{"n_mels": 40, "mlp_ratio": 4, "bias": "all", "num_experts": 8, "expert_mlp_ratio": 1, "width": 128, "nesterov": false}
Rows from block 2, named by matrix and row number. Rows with one number belong to one neuron. Each number is 500 + 25 x the weight over its row's rms, rounded and kept within 0 to 999. All counts start at 0. Numbers have three digits each. After the name is the row's rms in percent of the matrix's.
# gate: MLP gate (model.blocks.2.mlp.gate.weight, 512x128), inputs 0-127
# fc1: MLP up (model.blocks.2.mlp.fc1.weight, 512x128), inputs 0-127
# fc2: MLP down (model.blocks.2.mlp.fc2.weight, 128x512, transposed), outputs 0-127
gate.283 088:509510474472485499477500464486489489494508499470508512461491456512487456525512497494489516475503468552470521519481544496501515531510494495552491479498525519491526490507520493458468486488468502501470527477457494511481500522526473503498521503528488493518443519497494517460465546476525445516518531507517521445511469433486492479477457537510500482500444467524530484485530491521513479510449
fc1.283 097:522517430487496503490483530484523503480494489461462491468514489536471507494497490463516494492538488551487521506487512486482494505545490536496532516498487505511551481524440545543488502535467497521509479504465515504494498482491478476495513494531479510511506564473513510497489510547498467519528505534501477460534471482469513504480487476464473535473446521504489499508527547547527535481489
fc2.283 104:519474548500481502443522473501494431525503483501530475537521505510534491504485488476498508487497517502516480509485520481512495482533520481470460504496520516490511473532543469452453528512525549489502495501507452515530539505462479491523515486461514497506448469549489467478521473463480523522516533474490509536483481509502576476530504494496486534510532496496506497468521501510507471535510
gate.284 079:493515473485482527521546478490517526539514490537535524459487509493508507509494509465503514511534515500468508527493503486536495527489472514485494463465515503492473483521476502515509449485504546536485511502483511531533512491520511462463473491480476479451509522472483485496530472482479472496434500521479485483491524438590500505489523454546534459481516525510493501507501531508509490489460
fc1.284 077:495486472508486456506463469502512472468496524509517496506486479490537460532526545531524505476468518494547468469483486485496511539477492477472500512539484500512564507494515460494456499455430505530484514490498476449507504546498476520525534462524499500516506529520525497499487500503492487515539505472506488554495459563474474524487461484515482515506477507492480498534517482492490462498523
fc2.284 088:480536482490473509498554497527503513540481525502491537494558495479487510502499558485482518448497515504476489491491489507458506457463516480480540470515487486515474486509466525486503514491504496508497512484504500483498520498527472470449507599439521485475496489499482499502480489508539499497541470539530541549503550527488490497496516516528515459505479492489470511485471501505481532514484
gate.285 098:532502457487533541483474521503500503498556509498505487501537484512469482494529522500523474512503491486471547514492543500503491456545448507485514462577581498538499546482507496501510521512454482497514472500502511486472440496490468508495493496508485535492465497492501509477510505517512492478456467512496456483496485467507472531537464528506501475528559483507514494501485502499499501473497
fc1.285 097:520492462472526512514542483493491493502512468482523545470522496447541513521520471498497527503485491478509509525458509502473447525467530485469526522498470486461480525482504468521484457499511501496477528498508496504535524523488535499487488487529487490504502491513557486498440483480511478508538507508567515502474533512472498508423513505498518489474446530486478512504513448470493505488458
fc2.285 100:552497501528494442505501508524496493510533514479481494496504497481528518533517462510505506493531476507495513523526479478504412473469460464525504430498502500527476489509496489532532487481505486478493488470516448504486472476522505503489500498467493475508566478469508480456472492479509503541462488489482491459489472526517522516458503485531508503533540488518499515467489498471480556531495
gate.286 106:481489487488517491507503450470505481498523468483510497502514503539483496529497492521493511521530509529504458481485483510520504502497533545450529468570513521476492450518507490516496522559506532510514499494467485487534512511520500524512524523557511516507545484459531523514484527477500523493493516474490506581469506504495513526496515488475543472452541450460509519539499504481476491474509
fc1.286 105:487495522512533509505488521513511514504509474473480506489492474514517508504498459501479497497487523488513503528508526549515523424533498468498482516486516493550531481518486491468465521535467512448491510493492491493512491510506478448470501521529511494516540539481482489492523534451537558528522490517531518523520515494494476478464430542515482438520435504515489522524523505502503495493528
fc2.286 105:500511501518482454496507459458475517540507490484528493526528537495497446485577522497483514526507501511493499487484490491489507531515470533527452491470504538503509492458491508483507488516477481526490455489479508482478462519504533474495500509487518539487499477537548492501495508508555489477458496531532542478517514438438506488506524498469512552504482509493524455466519512498497484478517
gate.287 094:486518480538505503456499481536485497502503478489502500495540504491505485519500526542471534514507529506517510506486529476478514508494505532451481494475511472505526465532466506455502494502420481498515484481513510546464494498476499523503487514546499498488491502491500526519479510506504482466468484473507563514530512481509555522430479476527512499511512532504498462463516527506501459572448
fc1.287 105:507522492522526507523512517533485495520511505521496489498491507516503492439494494485533506507506464494542433492490496493504506512487492476555479473505465526529490497497476505505457496494556520507470481514481515493538517501479485504549514505467496503506522457466510481508524468461541541496479514512495460506476506466501494503567522458463520482546492449515499483541497547529487531443528
fc2.287 096:499483493495502446517489496455510543494485494461472501497526498490513444498502476497475509492494478477523497502484498509535491505484464489487438529505506493471475546516503499483543518493508532458452516530520478469463450468513468489479550542509512502509453473503497483459523461566474491509474499469518489509483508507493497476468479511513442539469524498509547505514489485485506478461511
gate.288 099:491514468520470470474514518501500494506454492461511505488533502523538547506514516492455480510532509512461500456482462498500459522493554530520485506461537495474538539481487524473481481499515475505457473497498530514515515507500490504508463501495507518571452520504501481443512501487439510549526483511479546484478508456504479541507445511483485496497476486469513520516502493475501495501486
fc1.288 095:530523463513484458473499507490492480505498491506470520514508480548459504484528541472558469470438519480499449529509529530526511525492506457477462481460543486489481551493470522467483552472562510454505503494498478469537481508488504521501490491519504511467488490484491511511502481477526524497506512538454508505481479517506472506499493482497531494515538467472493489513480527505539530494472
fc2.288 106:461522477479498523502495492489514511464490497504496503476503471500550469470503527450474529455521452512501475479525530502489501528539495500513464524499477499477502485490466502483552463488530427520485499493452501512530519513499539489509498497496525486510501522474519488517540534527502439475513471486551509489489536512491459481470489527516480455491527524509480481538524464528507544483468
gate.289 108:473476538439496507499481519532478505519557495503530507500528514507492503550489518485557520503509502480499525532524484505498537530529504515531531525529523488457500521459462482517457512512508508500552448506521522516479541531500498486507499516527496527510497484539490462505498524509475542466465498471484484503511495512468512477506482467447521541434509464526507533492493486479499495461497
fc1.289 093:515517482476498520518501483524522479476479457519476529458502468504482483493498472484489519473484515440488495505497518509515452497429499477482483462507503538498506535557484517515507496506474471441526531505465491515485517444475521521490529519468492457527479493501515528490477514476480494504488499542531484504502526474497522529467448479525443479512478518460501442481469514486514490499489
fc2.289 096:532494500450536485491499508498492486509562526501497512444486489559484498513495453494533480484529502480505487487466534488504455490464525485515490519515519501448447512464496455526505467493482493506472444493528492521499529523494479508521495538488521555476529509470519523508474485484465511474497493519515499505478480502523498504461447513492512497469527489536459459489490491450475520533492
gate.290 093:480506511511457515483537494529507506512524499509502492498528509525517510493470523514467482524526488476500492460474510503478526497503536482495509468530475514523460529489549482521527566524484514480491486461537552495549535484486500474511478492488499527515517522471507474498505526476493427484484515503488512536535505460492513502557501514488556502503462534535479500437518527474477542508493
fc1.290 083:479485480538535479476503474491501495485498497514498492520483516494457534503496519476528479478487511528542494517485439476506481471481543475525502536480490499451530495498462528486492428461464504522501478519478455536493451511521478514497477529457513474493496509479524532498465463499484554543489510467507478497468507528518495534473474474519463480496516505505496480540464482506516448496498
fc2.290 086:442542473532497496529505494497507525512492496502489510471493507484482531494509522518482514463528531496500533501535541514523532485488503470472497472494478541491481548496539467536516535483514484473541493545504514518502480468498486512491482480478506486492531537544531517501503485542501501487434528486461479464523537515471525541498486510492557515499475509542488526457455532465506496487532
gate.291 122:488524491512489480564473482510495510521520495491475494507500533471530505520469459535454536516441521504487518462497484488507501509493508526489497518515522464504494457480488501532470457478476515484508480486505512490483473549470496496504486463520525512499508502516513495525463502508518528500519455464510554515531477467516545456519503494506519491518544473491517511457539507444497536552552
fc1.291 108:493500477511482480477480511504499480488495464493488515492492506485491471529428491582423502536499507523502525500499519492521495457477478498506547515470485500497519460496539479506449471504481466517507500503496488512501443521502528520464502510488508487484526511489518510524487474504548524547503486461493502505464507518466502496486443485528495493487515533534481491515498545519470524466557
fc2.291 116:503499520496476488495529503495514536489492490496504496487540429496466438527543492490522508444517449508506511485477521492512503510471523472526482508508481500473501461522508481492495580476491490468527505547478523501484490535493460508545516494488502490524546494442523473489469532517508510527496437530516487490483503495488502529507483469527502468488497488464456502522540484523521490470509
gate.292 100:494476502470513538581514477523488493498533487519491491509499515526541495507476535523486512495487521515484497503516519467470504505466546489471520546464480477487484515510464438459535500502499531522501499503476471508493462497513443476492494508498524512544516487507517462503492474488475501535492529518511481537453484471517506509488475497471473494470478498490532575447529501459530506508514
fc1.292 088:503496496534499493493506486496542522479487515527485512514488513472541466482491505468499473492497516486527455506523500464450528511491534472478558562463534434526474495557550490481531532498502548523518479477498491472477496505503466501537502497529501476491484498509504511495472496540495503504530508518511524488446522527505513491504510527497512553491511475481498575505520472484509526530481
fc2.292 098:531508500566465536545484494466523434502504503450487489530500502495501541506534522497511521494496490491497521485459478484516532467465497525506480470455540472531490485462575523469450478534513515502511487495512490536506507525509493475464505501540499499512480543510519497462479502502480499527506541511480514512504521525522498508498535503479514491469567475457523482501499487484504483490482
gate.293 106:504496478499519510477482471502485496494497489485487468505498548466513473473549526500533484502428483480496534487513508514491446493512489488511502507530470532468491573474499501466458508507490546505506500498524514483546469508518514478464503508482522516520510467520524545470498481487530498467512493509483486535474511523514446481499514555491498464479515526484534483488519535485532437513548
fc1.293 104:502497525523549480510503545512478494480513505492473525463509493478506498515465490522493504492468509523466504515501497496527521569544456509516487467516462487494483500507533488496476532481438511497472538512498477522498521450487446482509506468555490501511466460527477542491495484544510551493473499545452503475486487466493514461508490484481519517498535482476502516494471556510522478486478
fc2.293 107:481493470475513493470505490502476494487500523456567463494474543460515511518490470470486507492539510531560515470553513514461515461480527519512499500527482496469511495525478487524532482558492496523506455521490499491513493544487515556479523533524522486483505507482543496498493483552492463496472459501462515513445511506517514520473503458493520513506487513505462545462485491490509493508498
gate.294 095:487504509507482504529483521450512510495480529506520484499485514494516484550468492545545537523492500554461522498449480506514488498506516504494486511498484583481512508508467488542498504512486454509537484463545500463479509567502505513517497474488489511487505527508485504539487494533498531503500513481442465452509519510566491506479494493504503483510511459513515509516505448476540530525502
fc1.294 108:511502512494513520526473561539519486501484519496482487513481502482545498515511498542508547477507499504459479526491489497497493486492483506507504491517514552478436529500457450547500493508499502491516517467524488467493526530457520496502487453477508521468517523531520549495497503467513529460508475491467529492507485537498445546457496486500504544505548477475467546530489471506515517496466
fc2.294 095:489503491474506490505511464515550469472497511507506512509503508538482446546498550546485541489494495496527515483475491469518527500516514510485482514480470481481507495534539527483512477492484481516515484454461496482533490474529479478506536520478471493513509536459519517474551489481512469495555510522539480499468476513500473472478498465493563470442509508488507525517450518484522456521519
gate.295 062:482519485536555461490518539433496526504483458517500500511516523494518507479495478527493499524476497459537512501516485519494490491514484501497554513465515500458470514501525530497556496497523474513482489507515488492474474555455510535512505470473506516448526497483482526468509527523560456487505460511491481494464485505489500491458455479522518508493517533538532527519506491484489555481516
fc1.295 061:489503482487468506505501503485496526513507501457476506535480485512485473544543468516501506472549522509466500454476509489495502502495520479465528523542501510494492555476487432495480508519498480522496535469479494572479483514540520521495470473526487506504531507521508439528489473507470533511473499470496493527474492447555506520496527481488467472508484512437468525481493499503507469491513
fc2.295 068:495528491554459530544501536472489471515503527522473493449524495496496490482490526518519519516495479462494502517506534518490495482492509540527479496540495514477524496500500476490487527562536492488530506486473465515464470508482501492539518533526518506507469497447461481454489524525489486508500486502500533493532456526479523483441494501470525520508521557524493523493500436464507529486533
gate.296 101:460510512509516516516518502532435524530496517521489524507487496501523516475484452517501503476466514526432540539456492498439513536479472506502467464473530523457511502503471488504510502481482507487505490505464468520499487466525457490486497502502502504485486536481475501491512474574514456466480485529574480537480518517482497507532501504517505520493484501456521495484480479506502524535518
fc1.296 102:516521503498475475498531480508507488507533526519496523525540512522518505501537504533501511477515496479484535501462514455457500523519516524536498461504502533528537499499517497483487483524458560495497488497478485510520475512493468510485505502535511477476492499492505491461496453505511466464517502504449485519531509509491558550443492456531519483498479553509459557507547471456528498478498
fc2.296 100:492510496467498443488493455488520509475530503508518498474465504496487555475473454463509512512489507497453451496500467521508491459533456562552550477473524502537481537491505488492483495495480494513502512514497487534515510479482511461501506511507472508517494512494476513504477512502465486473517482502510504538524525509496544469542484473510513544457439484533477511495531483499471451526480
gate.297 112:469503468522510496489489510509503518517532501509527514477476481488490524446532496423541535548474513489454475513509521491522522505467505517567516506521525471488528474471503486550472517491474544491506490513529500515443463511509504499502498518496482471455495525506471554492477503510500479524502472544504524464507511513481458494508439533504476482491515499498549496538509515510519480515506
fc1.297 106:479492488475518484502469479513472470505479495462515513522459501484444483496513508479500557513460495468489505527488498517549509500494495458448493497503524508499521487506466548510457559529491494518514502516496472522465510528520492471511512473499497459481491473531490550526544469531500452482554483533530511421466492479510503531505505531483495493501492491484511514476505489514549515502519
fc2.297 116:515483515489512494510484453463539431453505484506514496468477511509519508476513545534489501495515499528497563504479515520471493506470488503482512493500451525544512512475502482501504467523518481507502478548500506499510522477549511506528503488482529475544506516550521539495553493502439541482499556502456480487499506506496479487508495491472498486500449504468541505488541501489468470529526
gate.298 110:487490524499518523505520516486501506504511468486495493530503480529476468478568507483504476480493469507565500484574480517527486532558516457505499499533444533515472475504498517494529503501503541504494484505490535507483517479487507474465474506508513514474525471510505490515491529486470486524513578531514468476549494562512479513560503501518535481504479511477518478505506502499496530484473
fc1.298 111:495519509504519492513476517471512514501527532540516526459489529491521520515506528484494524493512544523478500528503525481503491460476455500509470503485514500501499533522491501490522483490488474529488483522501491482519493522525503521523541512464477477546500499519497530481466555478521446449511492507512538490482503455429468472546532466468543461489462459490532504496457485495552487483488
fc2.298 103:509486493482494473498530475527516487498533484473514498519533451494501504495500466507451486498502463481526503468498549476484546504486566494508501534432501529487465517509498502512478528466476515483512502490501494455475493535507530488494528502541484503525464503565483501533481490533518480533513492484456478459509493514455467512502482494529455541465517476493543505488472528496491540523522
gate.299 093:492511503460497518529521515531499475496462464521530496501516475501511501479473490526504518478517498500479494491539490517523480489531494510507459510491474508571489544488526569505478568562496497519504504479503534500457494530510486539480484511482514511505513505509475515503471545457539480460525519485462555485492493512505526521510464500516516529569530512480536468504508490501538492497507
fc1.299 098:552489493550480516497485509493515485499492483506450526550508491435513480494495537478470487504529460530517475470497491493479481519503469519459514514522565502510501499485511464512519548540510468506488493466513527488486520473506517478482551530532542462457484528511505523499492516473491490497490512456490492508455513473528508444466523536517522511497515534481482506509499526505519460459499
fc2.299 101:456581482507515477489498498526483523523469481471515518487509458524525462511483498477543486525511494482479521547507500498480529511459564509497505489519484526553498507513479528526518507535479500498497522487450449491508456495491458555518475464500521498512520474462497458513498519505519478498523473493513506481471498482479491544524469548496509511505513511497488533458538478526473483514485
gate.300 109:567513532448511516517501462482485482521503501517478522492499520461521485492497510517479508500515505510508483528489453528502529525478513489527452496468475508510450545510497476506529503483494498505462551529497537517477552507481495504481493517487518470514510490468530510517505487454505491533539505499513504473440505449471493410533535476535491500511494504516500486484515506499494466471461
fc1.300 093:484490502470478563528490473528521484486519513491535516479493545460527479538475460560530484489501533505529488548519475514507486507478503518535532510480498510505468507486483532500579456485455562489490498493480477505514526496487514479482502477497481523501502489505511519529481493459480524496524504518510519492471500433504501494524527491502524519506498543483492531524499488551528536511459
fc2.300 101:451516464564509526515498545525462505548504524507481511488478492559525516482497500515491468542479506504478526544495492507474493495504484468512480539518503497518492500509528483458480492490499468474490467534505469530537456515496478514511489464486499499478445535496475526518505473540494521505487531480472506507504481480506465560490460449472507497513517480540500487535525513483469516473539
gate.301 119:459504480507499485479477520523511501503503494517530525471491461491504453502542517454558485517539524503463487518528526497534480506465498491536502536521452497518536518504477515477525508496470502515497498501520525491518529487498468489494520489521476482492541479492490548510503476528452495505494500479530520543480529481519438510520547507490504487514493538501425476501523479464511434502466
fc1.301 115:481506506489508486518484486532498490502468478486521507526453478518493506469473510494539479531496487466492474499487536520491521533486509492527510468489504447486572500499547508503493512480471503503493486491485522473509537449505505480517493511512522487492492537501467518566485501521451527461528496449538506491497529488499486509465490495507428545434524532549487526530531511507501506524503
fc2.301 102:555483533478479500479532480487482487501490500509475503517509526490487503492528517557532470504467517499493515474485510526474491461482525463469533482529531482531472470461475475495492486542519515500497561508518434476489513511522465507520502496513457523502473520519518529501536549433491483492481496539494547519519504523494486486528495487519522510546488548492483484510487474480518499451525
gate.302 105:517514533468470495499511492490487535495472555498513526501504492513482526535480487503530503509487568477435558500517497497500513456500515488505496509527494512508518449471511493494486491492480483482499546498560477504534518441532555570510463497530494498518455509495486512486505466507496511486502492523559497519513489484511468523486482478523505493493491485515543461528526502483511467537513
fc1.302 105:514528502518496509480473569556464487500559485487485511483476488485491507508538545448514522533463505487499505463479483528514544493496477507479519508508517483499500487518523515509540537526482464520478488520478505508460491529502519475479498538489520481540481515522512524516504490490520430448485519498543465496445481522452492499483483467505527501488495523473461518502479461477526511516508
fc2.302 107:484481501462521528457509443445520500576470499552523503510520501497468505492519492476509535459516464493497521528489499509527475518511525506486516449479510477546490497469494485480532476473551519484479522506561467486524517459493493480512512500498486560499461501512507518482498509510504497507511509497507545476520502575504499513492521506537539510512501466530506513525468503490471490503506
gate.303 121:501499492514521492469465493482511535512500491504422502489517476493517495464498506486509534502511515460497482509544477485553493479504530551469477501519490500496492498498443481497504557477501541474501528474485482513487484527501468504487448484499509491486493541477513493525480450511524469503517507460537510482506477541490475451515527510502501528489528451501471517467475488431499514449473
fc1.303 113:487508517500509485484493492454507525478497510500468483502499498479506444464527469486516480519501501476509519457494520458519505473483467501481473459509512453526469558499486494479527495506516494512510496493521479509469471464517507469451505519466518532502489448480495476508511540486525517472521458504550508493532491493535457537498512451490505488468469523422541480463498514537512498513539
fc2.303 109:480498487497510487530490457502505511501505473496486475492506514512455521489523512467521492466494491492497510457491505487477494471536492504498507509513466508527442503500437531530493563512518465535528517479508502539487534490510502508467537477477439491461489497495501500523484478534561462537487472471480549500460509493462534480515522454487508496467438493521463474495487514466502513518489
gate.304 110:480459525494488471492525523505502478494502503474480496498517516505530487519504530467513507510476565541537484478462493469484492470529474512505468506494524513517504510489461477445540473511503503472479506500516526483531461484477551478501523521485529498555478489496523445531483466525471490473458496521501489508505507506442527529519546446487510484532463525448506479515495476469500490473523
fc1.304 087:521520486479472513517508515522500517506490491474466501512496530540510501495504524467457512495474508546539493465510531496495514518542462535488443514503522537547545526471480470532480498468502487475514474498486567482506503461475540490482479500491536483524465516484495462516515484551463508490487500517480493483516497519498536491484507479465530523529451463516494472501516494542552501496454
fc2.304 098:555491498491509465469463486484502507512527475524542538509528513496501508548504495516526507531513426497488541497457548517493517518504511518516498507477473517541507515504536498493480514448514516535478480505505518499471525556543464477514483512510483533495489518448519461490505496473476468516526469524504501483478524477490446530500499475468470483479477459509488490528512473484555488479491
gate.305 096:483490518489511528528541506517499528516500474500522525517510429502478479486513501499483513482503486485567497464511484484544500459496524510492511532469507506513522417506499506521557507480471493503468508477486496532533493474487507488536484488512479490448530493506518475508543505478523475516487530543486459499480502487499452481530495482481495498497465536445518533529484493494548545483527
fc1.305 098:494489460504498453529504468483501492500497514521488498497503547482530496473534487503488514500547490524469500543455561472473522558491479512483478476486494518507544526509490482508499505522449518506506503472502498489477467507514480494475502494482518477534503510477495455538498453522449535511514481473498506530511512531499543448527515487491478519479548471555503445499521485475481489544473
fc2.305 098:489499490494531488483477481494466488495511514501522446468482491519478548474479541467490497474492462499499486462470571497493478458507528501494518493488511456526520469507525531477507475496515541487515459529432517486498498498495486516516500480537506543511522480516523540542453488516484465506559464520458480498455517485486478480508475518487466499499487518487501460505462509470505516532521
gate.306 111:490498482510530533498477500485500511504471501480495504489484471470521496512457491532491487513484464509516475507458496493546545542545511513506518498539497472513478479500462557504485526496456484501496495521513545441529521451518465467493479488533463495479522529502512509474503511509549451533509511461536499499522489453474523506464524525534515512531497494486445505558533509517502506516489
fc1.306 091:496499516494500494506482466468490502529496530471522508513500477503505486483482475536488492513459488466509459484453554484544499500517512495527530483522485529492516527480483543510479513518510483514517471491528553461511529468470463482484469499533492494469496493479469488490515505525535464486487504485508521494462507467474479542506490512515527535527523491474436496567531452486514533561465
fc2.306 104:486521531488529489547562486490468464503541502472505474522494510519519503476498515507523443520522491501514511502463482498471426529550473504491510504544515479490547490505508454531531498520517507504506462496520425480496511513487494483514532476489509518465503512453494484482510515512520546499507508485472520514454519471495489492478437487507530490458513483477519510491493470483517512516539
gate.307 093:539481483486507482489523508486483490509478490501495486501498497525445531521512458467527469463518488486519480493479455537484529558453487472498493537460506493498451514487498485495517466469465466515480446519500509501491447529517429500503498460505495507493494512492490516492476492498478483518511520518546511541500523499512490429465487489481509525507505476518508462540463502522500449499529
fc1.307 085:510507485477514484513540501537476517503500507512488494499508457540488451502497480513498456512472505431512502513504508530471489504509487514503498529520476484505481538454477519455562536487501475521479518456513518473479536499506472501478457490509501495480485475506483490534471497497485486488523496497488554539480501448536470451454492515503522493505514512499518513592484506452477511516502
fc2.307 092:471508511500469517506482542492478496529517494503516514516505439523470497532512468495521434496506495499488501493446468513522486508505513528511510522531499502466512536531554492529556497486519463513476495505559473471501502472490483502459532503530504505540521486528518496508521549502500528451490500486525521544470507501528509571506465502514511478525526485501499497516445481462510459515496
gate.308 111:535501542547514505496551487501497537526504530528493469524484555503520583490472527564457517524476480460477474512541547482489473522513504456443539496517488511495500479537519535497510509505510490523505493518512499537499493551490471499517497500487503544502537464509545470508476498499462482495508491517506505491501486510492488540503517477520486489488541479479464487474486493494516520506510
fc1.308 106:505495481487486515491462476508462528491526502493480499472534479471561518485508550491513461502483501483488506501517523488538506501495529538491501551441503497510459531519525538531519476521482519444506491498467485487500527508507525490487496523516508524519460543527511486472486466528486457500567485520492525481453510454521503493494492517533498514503515529517468494560528544486478469525520
fc2.308 114:509474501474494503503521497463466476512499486528477516499551515446457476462465496483473514514503532482528513504470452511468497468483533468501508502483532480524495503502502537499508490474468465478504467519480534517518506489489474504495520474475483483469498471515493537501481494528507538472545558553525510531481514492485548485504516512531450507454466464450472499489486525487516445492502
gate.309 089:474486511482519531485503495548498465520523501464485499524476501507480493486505503471479479512485494505473466515517497499507424479521450497499497530502521547472489508527503493481503548531479579471511501493527472493495483488543524493499484488508519477534459505461521501474478492478517492555495483571482508538483516513511479526484491476551509500540523512529475473471491474499497520447466
fc1.309 092:490516482523496529534482526475506501492488496513470483529483508536465487533517519457495540481494527506476481472536542489496504512500440514462502436471474527516481504473471527505478518513468511466516541488462495489475477494504496507484469455483489498473486514487503518551534485435491482457491520482491562534471500510503461479511485517527449493514475508478478509522510512556499531498519
fc2.309 097:528554506528524525492516526480546531531522502568520496487502464487484535472527487468516505489499538499508507498517512498512510551465503513527474461480519510458488502472493466471517456523486509525511530532489480509481545524498558490509498475500564520513524506563482514522510480500509489484484499496460494519483521506511462467501519473548431494505510514517518492524502476467491507494520
gate.310 103:507482470512479501516510477502481499485520501515490487498533536480482543447463513506510507498481463517510479478496463550508489494468496504478506575547519487478489472475505528488566474463506507512502497512510486519479478491480475484514502520479525501530468436489480541460528523496482456515531511536460554532489523461463501519518491485487486499484510518502506469510472507533504447541484
fc1.310 102:530491472509472450506461524496518449472478519519460544518547500496487469503477528487513466511546529497527520479462495482550499507487485562518467465508487517538460475490498503500518485491545486497507528510489461504535488507497513468511543506528522461490474459484500519502491480516526512521480495497483480470528493478474461480521505526494533504511519507509533482427471532508465524501481
fc2.310 107:487480480471504503509469502492501552492484500494488485463460520476560510467522477484519553489494483502453508501498546509505506509538496506508509431519484453530509501502507508492497490506488479482509519499502548499501498507492509513483533475459547503473500527436484475535527509494497455486470481509526489520500533524467478529481549523473513548526490501507502534501550462515517503452549
gate.311 111:477483502506475498493528524498495502512485501506497515492518469484525513473467481512440511536468480498517474575501507516466478497487527451558472536507482524505491480521466484470476526500496476532525503505464532510508503494477476506452518525512506495472536482538452499487497506526498519472497527487508525532543512434456486488472457489508525474508543478457496532468517532526485526491487
fc1.311 106:489503505521493500533531511478483515514502511514523501512508504491562532490496492579463521523471512479480510528471554490443485539521508509538466512493465509500481484535473489504476512502524466495502521497510508497478514499483491483476470482501501510494530505531447490523508487496500529462487479501533486489517460461445454505502464458485479501493544470495549545523499563519508500481534
fc2.311 104:525492478521471489514514499470499531538514507502519491489493500520505482491546478498498487494477508503466500437520488509479525496513499562484513499536482519505567466492512492527450496492423537502525537513513526489504478530507493444493485495445509500501533533522488507500496493478503503516484547479490512486512459466489482506473503492460457535493473477530515444485550476461509522485478
gate.312 101:517481508507470492500476534505480503481519515506499476504504521498481524501483506482523492521511487507461502501464488497499495515539496446469493487530514444516535497501502512472542511513511454465516494522520480486530484447531475497479518483522481537525496512478491496553438518548451467483511532477514521507542553487477519507518520509497443444521501465513535512515523508537461554497506
fc1.312 102:493490495478461497496504470519495495515541506522479526496512479514514491516501478534440504508502506439551476552487549483457496479506540461535536498435567538500504447498514501484507474490483466482474455517499484504513492520482519517489475469517506502480513483532528473501495486504526522455519485513497551510474478511493507527509493515481573475507505496509492503497488468512534472501522
fc2.312 099:495490477508463533509469558483484501495541512500534478502520507436480484490549506490511504499475516563502433552470537497534478521482459506463522489467457469535544516519500468507530510488466508498451502510493496501521481441488529491467502516471559537520508460513502473497461525497509499519479484519507521519511514488499496494510544488511511501479511478475522497489509497504520529499490
gate.313 103:483532471532501494467522527512503463460528505511550503475523487499499506530547457520466516458553473458472525510520489460473508480526494553561488458512504523512453532487522511507539474465528501544497509512504478503471537500481478507506520499489491486510494496524518481475504496499519460456510476538548528532493485494524503541486478517479505524531480528484502458502477497472488484486504
fc1.313 109:513503493504526494522524516517471519514509496525511491502543474527451502443522486490477463488482530509545493502512518525469503494492464506516520515467494490484494491516502509506517511479532448511509540531524503493495512481463495498495462507477483508485497451499427484527488486510487564502491538476452449480495504509545515481536541528522488510468461490532483516544523478551467535498473
fc2.313 097:542456510463514474529446467519480473475501488499450450489463514500496504501447487494538458530466501504484498489520498502509558517504496487500471493481506498486454528487474477521472465562510478473483478526488507492535498510515513523484525494483489517498519502532482469534525500542489460515519496471497481482544486489541506479439475545534482506519521525473531510499512524523514494503534
gate.314 090:498497512486507541525520484488510489479503526489492503521483454505470513455476513506541467505531519531466490517498478540481486491501511500532500489440457540509488510500498537538511494484449507528467497503498457507537472522477459505477486517537502481500444537478495530484509538491520516466516502519542494493554526485483455467477489500479480524485484527471510513522519460459465523453473
fc1.314 103:490507509470487569528529496458533490491497496493513502506479487482476517450513500476533501490507480468470498463526515506483478427455531463502517525461488490511518480522530535531505494544506509501476489498480519467498441545496482512503481525497510479471523501464548511515526490483500469488515503471516521465489532507530502493496520468466535501527528483500531498553477480561473500486527
fc2.314 103:512496547504474515536456485498526543492493506480502497523477532482534540475497503508475501496484506487502539513464469516529508530517497504522510465499492513487498485495469478523523479493481487510462511508538476551494494474471478504563493500522504515553500518483463496470549474511464522504487445499482532451500495499460466499462500473523518522484462461513465542502513531466514444504461
gate.315 103:496488513475465510455519525489494525509502508515479471523470507508507488503491566469468505490490540474518463512535465493520502506508524531507547531491541519503523476547471460516485501510563510478508462528476509511510510490502513474522507464494478549460548537447504491552470495532484504482465497527502510537517487531495487483487525479461543542504513518496486485488477540504513488535501
fc1.315 112:506488493466493521498561493459515490506494508499465467492467487443516529489496521491507534498523494556464478489516455525441528512485470512487458505542485500497450463470439451520493472542501517515499519522455467504513473476504465488482505461462500495481500512541519494487562506532472477455506480499515532537502496505504527500527511513495499514501479514518507472506534478503510493501492
fc2.315 094:542496514532494517476479468496512505513537500487498528491519504452481489509509504485505527475507508466518500441561462507524479476505521513521467583499471483484478513527572505484517505474519493505490471503523495538492508527464520502462524495471480459483518495487512489488488540480535494511517500497524519522512526529535476490469494545480516505507511498498535495523526423498540543493499
gate.316 095:484502505542511503534491517533484524519530498495514486518511487554511548514504562497519503509532495494486452528493444515559498496504572499510540484496475496521484447516538453475486506474547455496520519539535506505514532518500487488464481518554501527528505512508510474506493487486507477492479525462532531535519522476512468461489491525476492506509537500492503490523507482521474503523476
fc1.316 104:472501487505546506522504528492490518480468501503528472494493449549501476470505500503545538474510490489452440536479482467507526496485498550508521509543474489517551433481496489533489495456486514498526505494461504494511554521562486468447500521490486508517509504499482490510508549468505486492480484496492520493510466510493489453509507498502526523523509470512530538506530554504501516502496
fc2.316 095:531520518493537523505503461498474536481515501495482511512493533444506515479526479521444512490485479477489522506529471532508464511500478445492511477517542500477487491545506515491525462560501504497496495525497498480482500442469506477546534501533487516490483476519471471467524495504506475512480483492523469529443501482563484461507498490480522470483524530511474473524491464464493513446492
gate.317 092:500494511544510484505505482514546506478502516492512492468504468511524481490544489509542481504499531528496491479503481507491524484500491524528488552476487457505487540468525452473494538499458466480485530524502528514508520493478530542429453510485456519503446544532478496503505535486523503484512474489468470518503485461466480516474453532481493497542520516487495526450501474501485512483536
fc1.317 108:471476483481469488502502500479475493523509532514486480473520481502520473557532514467535511531472497478492510491518500496481454502521469474519475486544473507487523478563476574524496479506486516527497481497461514518500490564530478479518497485495502549490525515518492517477520501545475489442445510525506514469532522472507516531560502485507520503526537454495503530503500483499495476488499
fc2.317 105:507514503497432496469467502503519475472494525515512540461481570522514480470445538537500495449504526507493476508494527521518511490541510531456479514528502495517498503490532493483539506430453500486517516492532488513489505484479472468494486488485496464538465486506476525499484491494506489490531533481503469514506559439509490477457511470468493501499469522490503505467517508512512508471520